Rows from block 8 of a small self-supervised image encoder, named by matrix and row number. Rows with one number belong to one neuron. Each number is 500 + 50 x the weight over its row's rms, rounded and kept within 0 to 999. All counts start at 0. Numbers have three digits each.
After each neuron's rows are labels from the 100 images, of 14976, where the neuron reaches its highest value: "top examples" is what is common among them. Only what is clearly more common there than usual is listed. The data: photos with spoken descriptions (Open Images, Localized Narratives).
# fc1: MLP up (model.blocks.8.mlp.fc1.weight, 2304x384), inputs 224-251
# fc2: MLP down (model.blocks.8.mlp.fc2.weight, 384x2304, transposed), outputs 224-251

fc1.498:519455515563569570504507419398510545495515506479511495503515461562478519551489616568
fc2.498:544477453489532486449469443384514579498449452547491462589479417560489401527415478499
top examples: text has "wall"

fc1.257:527415481646510635472608445393489503541468549572509468529428506475386467548606542417
fc2.257:558530446508562484453499511459473609510447453537529522562541475515540496504387537520
top examples: text has "sitting"

fc1.400:457428490503454543539550489521413507536532447499363490349452464490537481485540527596
fc2.400:546492436453391470458458539443449526402563545484575415475516526475521509477496499466
top examples: text has "trees"; text has "sky"

fc1.11:512511499590500497522494416431441543574505486445500424458509522532528472428468502535
fc2.11:545478486486572589423422440438486528484399445526560434546463481494488435518452399428
top examples: text has "wall"

fc1.43:463513537520488416520483522499515399480497512509496478459563478426525437536603528608
fc2.43:471432469543516587484548428521556574505489530477518522437471528492417493529503430540
top examples: text has "table"

fc1.65:475531511564419581454471409495521500497454429485489437535517521522435421597435524478
fc2.65:515501499483621453443473496464432543439426504533548472490472488536498487471480456467
top examples: text has "wall"

fc1.14:510477481522419495517534613591366561419521494536424467461569523522480522481436434483
fc2.14:418510480556451532513463474392600490439530492566513484551449422456552460530520480552
top examples: text has "sky"

fc1.637:478544521565468604564569512424475501510531646479546563520534494534482476513471441541
fc2.637:474531455470547543488562512631603434489423389523585480513480424522436414501580507546
top examples: text has "sky"; text has "trees"

fc1.382:491558536479514657581518550541570640516582537501471451448496460552514487516457483475
fc2.382:577453531533442540463499452520516578439458575436616458563549508430559487485528553545
top examples: text has "sky"; text has "trees"

fc1.613:512490511467505539424520484451467470506501454534424508528518500465483552561450457436
fc2.613:531510552452522480506504407607479510454455464511463492537506451480607604403432469525
top examples: text has "sky"; text has "buildings"

fc1.59:470486488471471616568455443469548633579563562510444410500501483530505488516450528481
fc2.59:569448498569424570495538436522520575424461534400566487541557503437553498511551524511
top examples: text has "sky"; text has "trees"

fc1.98:538481394515491485469460459553513512536547430487469482462505493518490483530541535536
fc2.98:576476519575456541486531522379543538427590498458464412530576462444521469466542520501
top examples: text has "sky"

fc1.533:362548553491540477511475542521530489482589486543537454479487509473516468454488581523
fc2.533:399446497517546463498500481510475354441468654528519524570507493485513520416504509464
top examples: text has "people"

fc1.322:474444473473489358580483463524522543418570500378540543449479419478512446438499518510
fc2.322:575601480548428484459450606457479500587548475541336549546515553434443479473556480464
top examples: text has "lights"

fc1.422:465507585563483683514607428468450555577502540430319460480567489541546484539493559556
fc2.422:567411456507407505450463519491444506472448551493564451567517451468522512502420486454
top examples: text has "trees"; text has "sky"; text has "grass"

fc1.137:512418496392477484433470455425432449506493506513530470505490514417534551485512542436
fc2.137:469547564442601380454584491538434526514574517492459481527547540523493549414471527495
top examples: text has "wall"; text has "table"

fc1.442:603430519526470533470530470557584476514458534568461537485469516422465501505501564493
fc2.442:558550522434508484533522498508559446576542543461551438532516488481570523498555389509
top examples: text has "sky"

fc1.325:509447439651510482437457450453511466555447568507512569531450510510498527486485515487
fc2.325:505449468390531422469520468443498598405389479563492440568422483489514541468546489585
top examples: text has "wall"; text has "sitting"; text has "table"

fc1.193:509521465555520531482499517510497530577547429489444465477585512507426423576581458467
fc2.193:613503578594468511496484495443559521443608531499481427528493470468559428472479514495
top examples: text has "sky"

fc1.504:463432522494460434513550536490401470561540563491525525534497480557405478491371464521
fc2.504:457522481503480516492513538565616454419463403520597505475490516486504422556540524545
top examples: text has "sky"

fc1.660:483541485522530677545462506531527636613593543520407457524516511558470516515449471544
fc2.660:582409475568443514422504451520497545434480595537594474521500421474525477554505438490
top examples: text has "sky"; text has "trees"

fc1.352:532443475507499536518515462480442530479598432479485488448431532457455399492547456621
fc2.352:409603419570478462484385494450438554420521492476508467561473552488529490532303536478
top examples: text has "sky"; text has "building"

fc1.759:379583447519457512529470510450489562512514525570497477618590434559495532454590464529
fc2.759:621467517610508529493497543542516506522429594524484481464469509663581537502515438445
top examples: text has "building"

fc1.638:478484483536488465489462552477466515580546533518592467523492528554401497508473537448
fc2.638:488535495494486477509508509529587428411386451518575487470457480452582441531451567523
top examples: text has "sky"

fc1.747:503493452454523502440545437477427559525538533505549475484392451543414512529567578465
fc2.747:548450475455457483485525435423499498456460409576535385473538523590570449468414493519
top examples: text has "sitting"

fc1.396:452539538495516658512542549554501492512506461471394535453568468551369508539486494579
fc2.396:536383507562460528542582510494554538456440575606535509503427443499474473462524476459
top examples: text has "sky"; text has "buildings"

fc1.227:467478473585510597441551389486524513458504520526598488446453473502497458550460582501
fc2.227:576497489442570546432502416531481525524441463560586475509496444622488475430440439423
top examples: text has "wall"

fc1.114:444444528560488481438489388460470478472505567480516534614486508524434442543598481526
fc2.114:518448502466516493447491478529445570429369485567547425464464517524495469443554480571
top examples: text has "wall"; text has "sitting"

fc1.229:500524442478436501507517469454410496609507512457558517477498620509529542538402492394
fc2.229:508488418477505499553442538408403502486521542598386512531522465601478448523529463450
top examples: text has "table"