config = dict(
    train_examples=101725,
    crop_scale_min=0.2,
    horizontal_flip=True,
    translate=0.06,
    mlp_ratio=6,
    width=384,
    optimizer='soap',
    learning_rate=0.002,
    adamw_lr_other_params=0.0017,
    max_steps=15400,
)
Rows from block 5 of a small self-supervised image encoder, named by matrix and row number. Rows with one number belong to one neuron. Each number is 128 + 24 x the weight over its row's rms, rounded and kept within 0 to 255. All counts start at 0. Numbers have three digits each.
After each neuron's rows are labels from the 100 images, of 14976, where the neuron reaches its highest value: "responds to" is what is common among them; "colour at peak" is the nearest of a few named colours to the mean colour under the peak. Only what is clearly more common there than usual is listed. The data: photos with spoken descriptions (Open Images, Localized Narratives). In brackets: how many of the 100.
# fc1: MLP up (model.blocks.5.mlp.fc1.weight, 2304x384), inputs 128-255
# fc2: MLP down (model.blocks.5.mlp.fc2.weight, 384x2304, transposed), outputs 128-255

fc1.498:174098138120105105131163106109160072127080125122171116162131123131181156135156103107174114060077131097109090102162117167110108128075136124104092152090130141127160179112155123133179145170135102124110149131116098130105142110118185132124163133126131097133076180137136129136104122131136135134143083141127111109144152131121142119124132146099120151123134134145118133128149133138109129121123
fc2.498:132087154123123121115119139140113085121130165110151130153188088131125121150133097117101108090157069109136160119168122122109132144129107076138142126156084116129152156158067117141142169116121146132131121167115167178094133141156168130121142145106130119160132119111165135129119139152174136155123112136106084115142154157141138160148117091124143147153137084117097119128115172148130114121115
responds to: text has "wearing" (29)
colour at peak: grey (66)

fc1.167:144118119132123124122116120129081106151120095103137154094124127132125138131125140112069108121094129138122127186126102117121129137139103101127130122101119148153138127139142138171075128094149108097118121101096189103087128119116135119119099118104102128124096116098138102099083119172074119109123115087102122099113086143150161077091144105135122089153134072119157174131117091105081135102129
fc2.167:146140125140160099124137083107076103128114087151161100128104123098125132120124163150171127147149093130130144130145165130097148101133131125129152147112143171161168128122117100121088120136136157114156143144103106166150177146137161116123180091094107116121128147142101118133142123100153143099113157122122124132092103131221145134148064109118133094132156131153135148100116146151148138120123
responds to: text has "sky" (53)
colour at peak: white (53)

fc1.734:129121164148111143084152155125122147099121139151104106150148101162125120104109154119098115139106116113161138153134141098144181144075099132140090120125120132129163131141110167136129151149126130133123150128109176088149144123128094109151109163129119134164161134142112120180159072117131133114112145169148161126087122132123148173133139136121177156094139076150119094148143150139086156122130
fc2.734:105109122078156126116136081134114104117089107133121157123114126127135106128137162108105084127106076096147138099111149113111125164142108109114109103136171134134134146139104073148123125136176117110133128137120109176115132128130198108112140117117111131138130088135125079143081123080134106127126160099121105095111086138112132187178098160119084141113126104108146148146165173101163108092102
responds to: text has "sky" (52)
colour at peak: cyan (33)

fc1.1:135131162122085139110099119153146119081138140112098109127131122165156141091103147120143137121125119153158149145099108119106136106106129101143137128183086087109145139146071166141181112149137131110136148112106171134116140113105132131103114096149100147141121122145132129123116131134142119106129132118121161133179170133128127137093118098151165147125104102119122104136137111129105134122110
fc2.1:120101131116147085119100125109114072110101135088143143107131142091133120135120187126108124129129086122129096156136153144121118132104122123124127144139112178152110123121138146113118103103155139095170146151107152196134177108101134112087131164114094138141133110185144120115101168075155116113111140143102138127119120137143143136146120122096087112152143138107135143131132171163177109138127
responds to: text has "sky" (55); text has "clouds" (25)
colour at peak: white (32); pink (30)

fc1.435:122119122159131129196138107134141079156128111136124112140164123105120123176116142146120133124145151130170140137099123108104095135116138092134090125165179127105105131125156102157105166167104126112124153094135093128115133107096134126098152151113137130149099107126114124137076190089111139122145107136098084123131137155140115132118114079086133165095109149120099135108134162140113127146128
fc2.435:173083115136121143134137146134133159176134100155124081139168177125132149106104113101102110116141146125143119116095146125131116123099108093125139160102158129114145142076177098101135143130117152167125119155065105127155128146071174131100143150128117159071133135160079160110149153087097105127115107127125177137096166138145109114169161137120141139142131113139136143106116130140108187119106
responds to: text has "text" (29)
colour at peak: pink (34)

fc1.640:155123124143104123115124128112109121188181093096140127102109116111074130133133160112145117160099170132126131126130091125123155143086106108146093098118086146124134114142161109127098100108108132137105137105089163091089099117115146148114106125095085120106091148113123104091096129151095096121122119138093112129104106128127162106089124124092103124148128111135158120079125150130071131140106
fc2.640:144167092152164111094119096102081131120120085176117116124131141117120137116121150131168137144124106117145138110139159087113160118126152122127127126115161163132163122108132098141082098158146155143154138106118097155144176134113119144136147087067129136110124144124104113087144117121125144055128155102121116117090089121221131128175106121137176116100163108135124114126133133165107183139134
responds to: text has "sky" (50)
colour at peak: white (54)

fc1.471:122149138126134122123155134141150137137140152106113121111148140104112150109172165203103105128126147121126115092175105160144099138119115178126175136114109134125165145121143138128110177077134106140158149118145110161113108139106145143130156132088159148124145153118164101139147148105119101153155153126088114135089124124144127086111128106096128180119130157130146163137132141154151150135078
fc2.471:146087130161101087152133140151159075113123183145134137106125081132137121160115145157127122115104144120137122165116140131094135096120125153126137201137138153119114123130115143177132094123159136125173112121149106122140160120128132101085153107127147121123113128189144111141092176168132143177144131122119119120152116126079139118072081118103118094148139142141114146112102131173140099163089
responds to: text has "water" (26)
colour at peak: black (66)

fc1.570:174113143119116093109117125116101140118117138148124160135113141116121154107080096114084134114132095166110152148102150128131147150142102104118130064122095135125110127151090138115133124119142121099129092089082105158155131121138103107153124090116093118108165106144116122162127094154086147093108143140102117155076095128130130141112062089090089150160126095071122125111106126143128143091089
fc2.570:118141098109113127126140060096104117119087133164148106148102115134143082121109129156143125135092129101121133186111124101128165137132101161127161127122118096110114119146117142152132137131138132101164177128113140133111111155086104122129154109134101099113127153126145100147113156165165160133164147132109124150136111117140154123137098136192146135135094149126138147139118130153137098104138
responds to: text has "grass" (26)
colour at peak: white (26)

fc1.447:131114128109145103091129128121139099139154155146096108145120130132107124115129126107141128161120126119128074080126110129147155115077118118125113187098127099144100131138099119134132154120089091169155135168125160092152137165108133103123099072138116162141138137132140138132142073119069145141127122106153107175108162128102130107137097156141113114061127088109136072147141146119096117130130
fc2.447:082139132131130134124152149080153167134116104143145164104137106148118020148108156087128113141118125118123110094152116131140119148131132159122104121145131114102121130123153077139132113150119151069139105091165139109105098124131151109132148140141152102126127119134172140122132115105127087125111119131099105135114103132108097128127090103139138114096114133064118118123148135123164128123085
responds to: text has "lights" (34)
colour at peak: black (76)

fc1.700:139105170136099134141099098130132136074125119152078101118134128117144114123098164089138139111127119143132158167113144118101145107106118119144113121119081130131119143128119189132136154136116117098124097116104156124139143112129131125095137072115088114105097123099113129135104119146122110117112163127096137152172117128130138097090130132123125144136113107095118147085130131112111109132101
fc2.700:122074117119148103133106135145153096112109141110151146095150127108155079129143168125126154144117080129113110155139141141106115144102153131117135130142099150141103125147139120121118095086138136102183132141125169148119158114084142110107137157123097122143140106195160126130108146111135125170119129135065129129134120159104157150134135104087131111184140132107138148132117196162179118156134
responds to: text has "sky" (50)
colour at peak: white (71)