From a checkpoint of a small self-supervised image encoder: 15400 steps, batches of 32.
Rows from block 8 of a small self-supervised image encoder, named by matrix and row number. Rows with one number belong to one neuron. Each number is 200 + 40 x the weight over its row's rms, rounded and kept within 0 to 999. All counts start at 0.
After each neuron's rows are labels from the 100 images, of 14976, where the neuron reaches its highest value: "responds to" is what is common among them. Only what is clearly more common there than usual is listed. The data: photos with spoken descriptions (Open Images, Localized Narratives).
# fc1: MLP up (model.blocks.8.mlp.fc1.weight, 2304x384), inputs 364-383
# fc2: MLP down (model.blocks.8.mlp.fc2.weight, 384x2304, transposed), outputs 364-383

fc1.114,185,163,210,153,211,245,154,266,114,180,185,164,257,317,222,191,182,271,167,182
fc2.114,222,186,171,277,177,176,193,161,188,187,191,222,203,195,209,225,187,186,192,281
responds to: text has "wall"; text has "sitting"

fc1.533,235,229,127,260,222,267,209,150,154,250,151,201,201,171,192,214,194,241,221,84
fc2.533,112,209,170,233,231,135,217,283,226,139,203,239,129,157,199,212,206,190,238,193
responds to: text has "people"

fc1.43,153,297,232,226,159,124,196,139,203,189,156,170,202,137,182,206,130,185,215,217
fc2.43,205,195,168,177,211,182,241,196,148,253,238,108,130,226,136,97,144,156,111,195
responds to: text has "table"

fc1.396,213,230,147,191,193,264,223,195,158,197,306,276,233,251,154,189,218,206,197,156
fc2.396,99,182,176,175,196,228,209,255,190,197,238,168,262,149,213,134,230,206,190,179
responds to: text has "sky"; text has "buildings"

fc1.638,199,201,181,224,162,225,235,197,210,187,171,198,148,263,267,212,194,272,201,201
fc2.638,194,158,205,200,101,157,204,202,185,217,331,228,213,165,154,154,143,239,242,264
responds to: text has "sky"

fc1.137,249,219,186,295,188,212,233,176,200,221,221,247,214,188,172,265,202,234,184,249
fc2.137,209,129,190,187,230,206,211,158,214,237,153,242,221,173,215,268,266,157,231,293
responds to: text has "wall"; text has "table"

fc1.660,258,184,225,149,185,191,250,148,253,191,288,223,208,216,221,216,183,255,180,210
fc2.660,168,186,161,139,166,221,187,196,236,172,229,190,214,210,214,117,176,262,188,169
responds to: text has "sky"; text has "trees"

fc1.422,266,181,251,251,210,176,228,183,176,229,268,207,156,269,174,159,192,224,160,165
fc2.422,195,171,146,142,201,238,176,217,174,154,243,194,252,140,222,224,190,229,226,171
responds to: text has "trees"; text has "sky"; text has "grass"

fc1.59,219,206,166,189,193,226,245,196,196,184,177,182,221,170,109,242,224,209,234,213
fc2.59,142,199,212,147,156,222,191,231,199,145,179,163,226,274,227,148,194,273,263,172
responds to: text has "sky"; text has "trees"

fc1.759,213,203,245,154,189,242,203,230,279,218,236,180,195,201,209,252,268,200,157,196
fc2.759,188,151,222,212,199,229,220,246,235,208,173,245,206,244,237,158,222,150,129,228
responds to: text has "building"

fc1.400,238,216,222,222,201,158,231,192,208,247,297,216,129,215,120,211,243,207,189,156
fc2.400,164,124,132,105,222,198,146,196,187,139,226,237,215,219,248,234,215,251,264,116
responds to: text has "trees"; text has "sky"

fc1.747,223,129,229,134,161,227,169,189,168,193,175,177,211,221,223,211,257,253,193,218
fc2.747,205,219,186,280,142,150,174,248,140,193,220,213,198,169,208,125,212,185,171,198
responds to: text has "sitting"

fc1.498,190,182,213,262,226,218,249,232,133,212,249,219,235,201,191,144,195,174,172,191
fc2.498,109,215,191,228,204,228,274,202,174,258,234,172,160,129,210,204,157,202,208,154
responds to: text has "wall"

fc1.504,203,244,151,226,202,198,231,222,225,204,140,228,178,249,220,178,163,258,187,181
fc2.504,228,190,232,179,92,165,199,205,216,196,283,233,191,207,197,153,139,224,245,242
responds to: text has "sky"

fc1.227,158,152,223,217,151,197,220,223,92,182,219,148,214,201,195,160,167,266,228,178
fc2.227,141,239,183,325,158,168,207,253,92,240,247,200,249,163,267,223,204,204,152,195
responds to: text has "wall"

fc1.442,151,238,198,186,199,246,189,235,199,236,180,199,210,171,191,214,131,219,191,215
fc2.442,270,186,228,202,238,201,249,8,142,200,234,183,175,200,175,242,257,213,218,181
responds to: text has "sky"

fc1.65,151,157,211,117,157,237,211,242,133,206,207,215,209,249,203,155,154,182,222,219
fc2.65,190,202,177,238,226,179,241,190,169,183,198,268,207,134,227,205,205,220,173,273
responds to: text has "wall"

fc1.322,139,181,151,180,194,154,178,239,251,226,257,162,188,152,187,267,212,217,128,176
fc2.322,231,164,191,247,215,224,119,200,158,258,189,215,192,180,253,174,226,159,179,157
responds to: text has "lights"

fc1.325,152,181,231,244,209,264,127,217,190,169,158,136,226,315,267,147,172,251,140,214
fc2.325,212,198,205,259,163,211,192,232,148,210,215,224,236,175,234,231,218,187,168,238
responds to: text has "wall"; text has "sitting"; text has "table"

fc1.229,227,252,109,232,242,103,206,104,255,228,226,186,263,148,142,200,196,120,148,250
fc2.229,274,204,249,265,198,183,208,247,150,185,236,242,130,195,223,255,246,272,196,200
responds to: text has "table"

fc1.257,104,143,192,195,166,203,233,256,143,176,195,202,234,223,193,199,198,224,211,218
fc2.257,158,191,229,249,175,188,186,247,205,198,187,234,200,168,218,200,183,216,210,244
responds to: text has "sitting"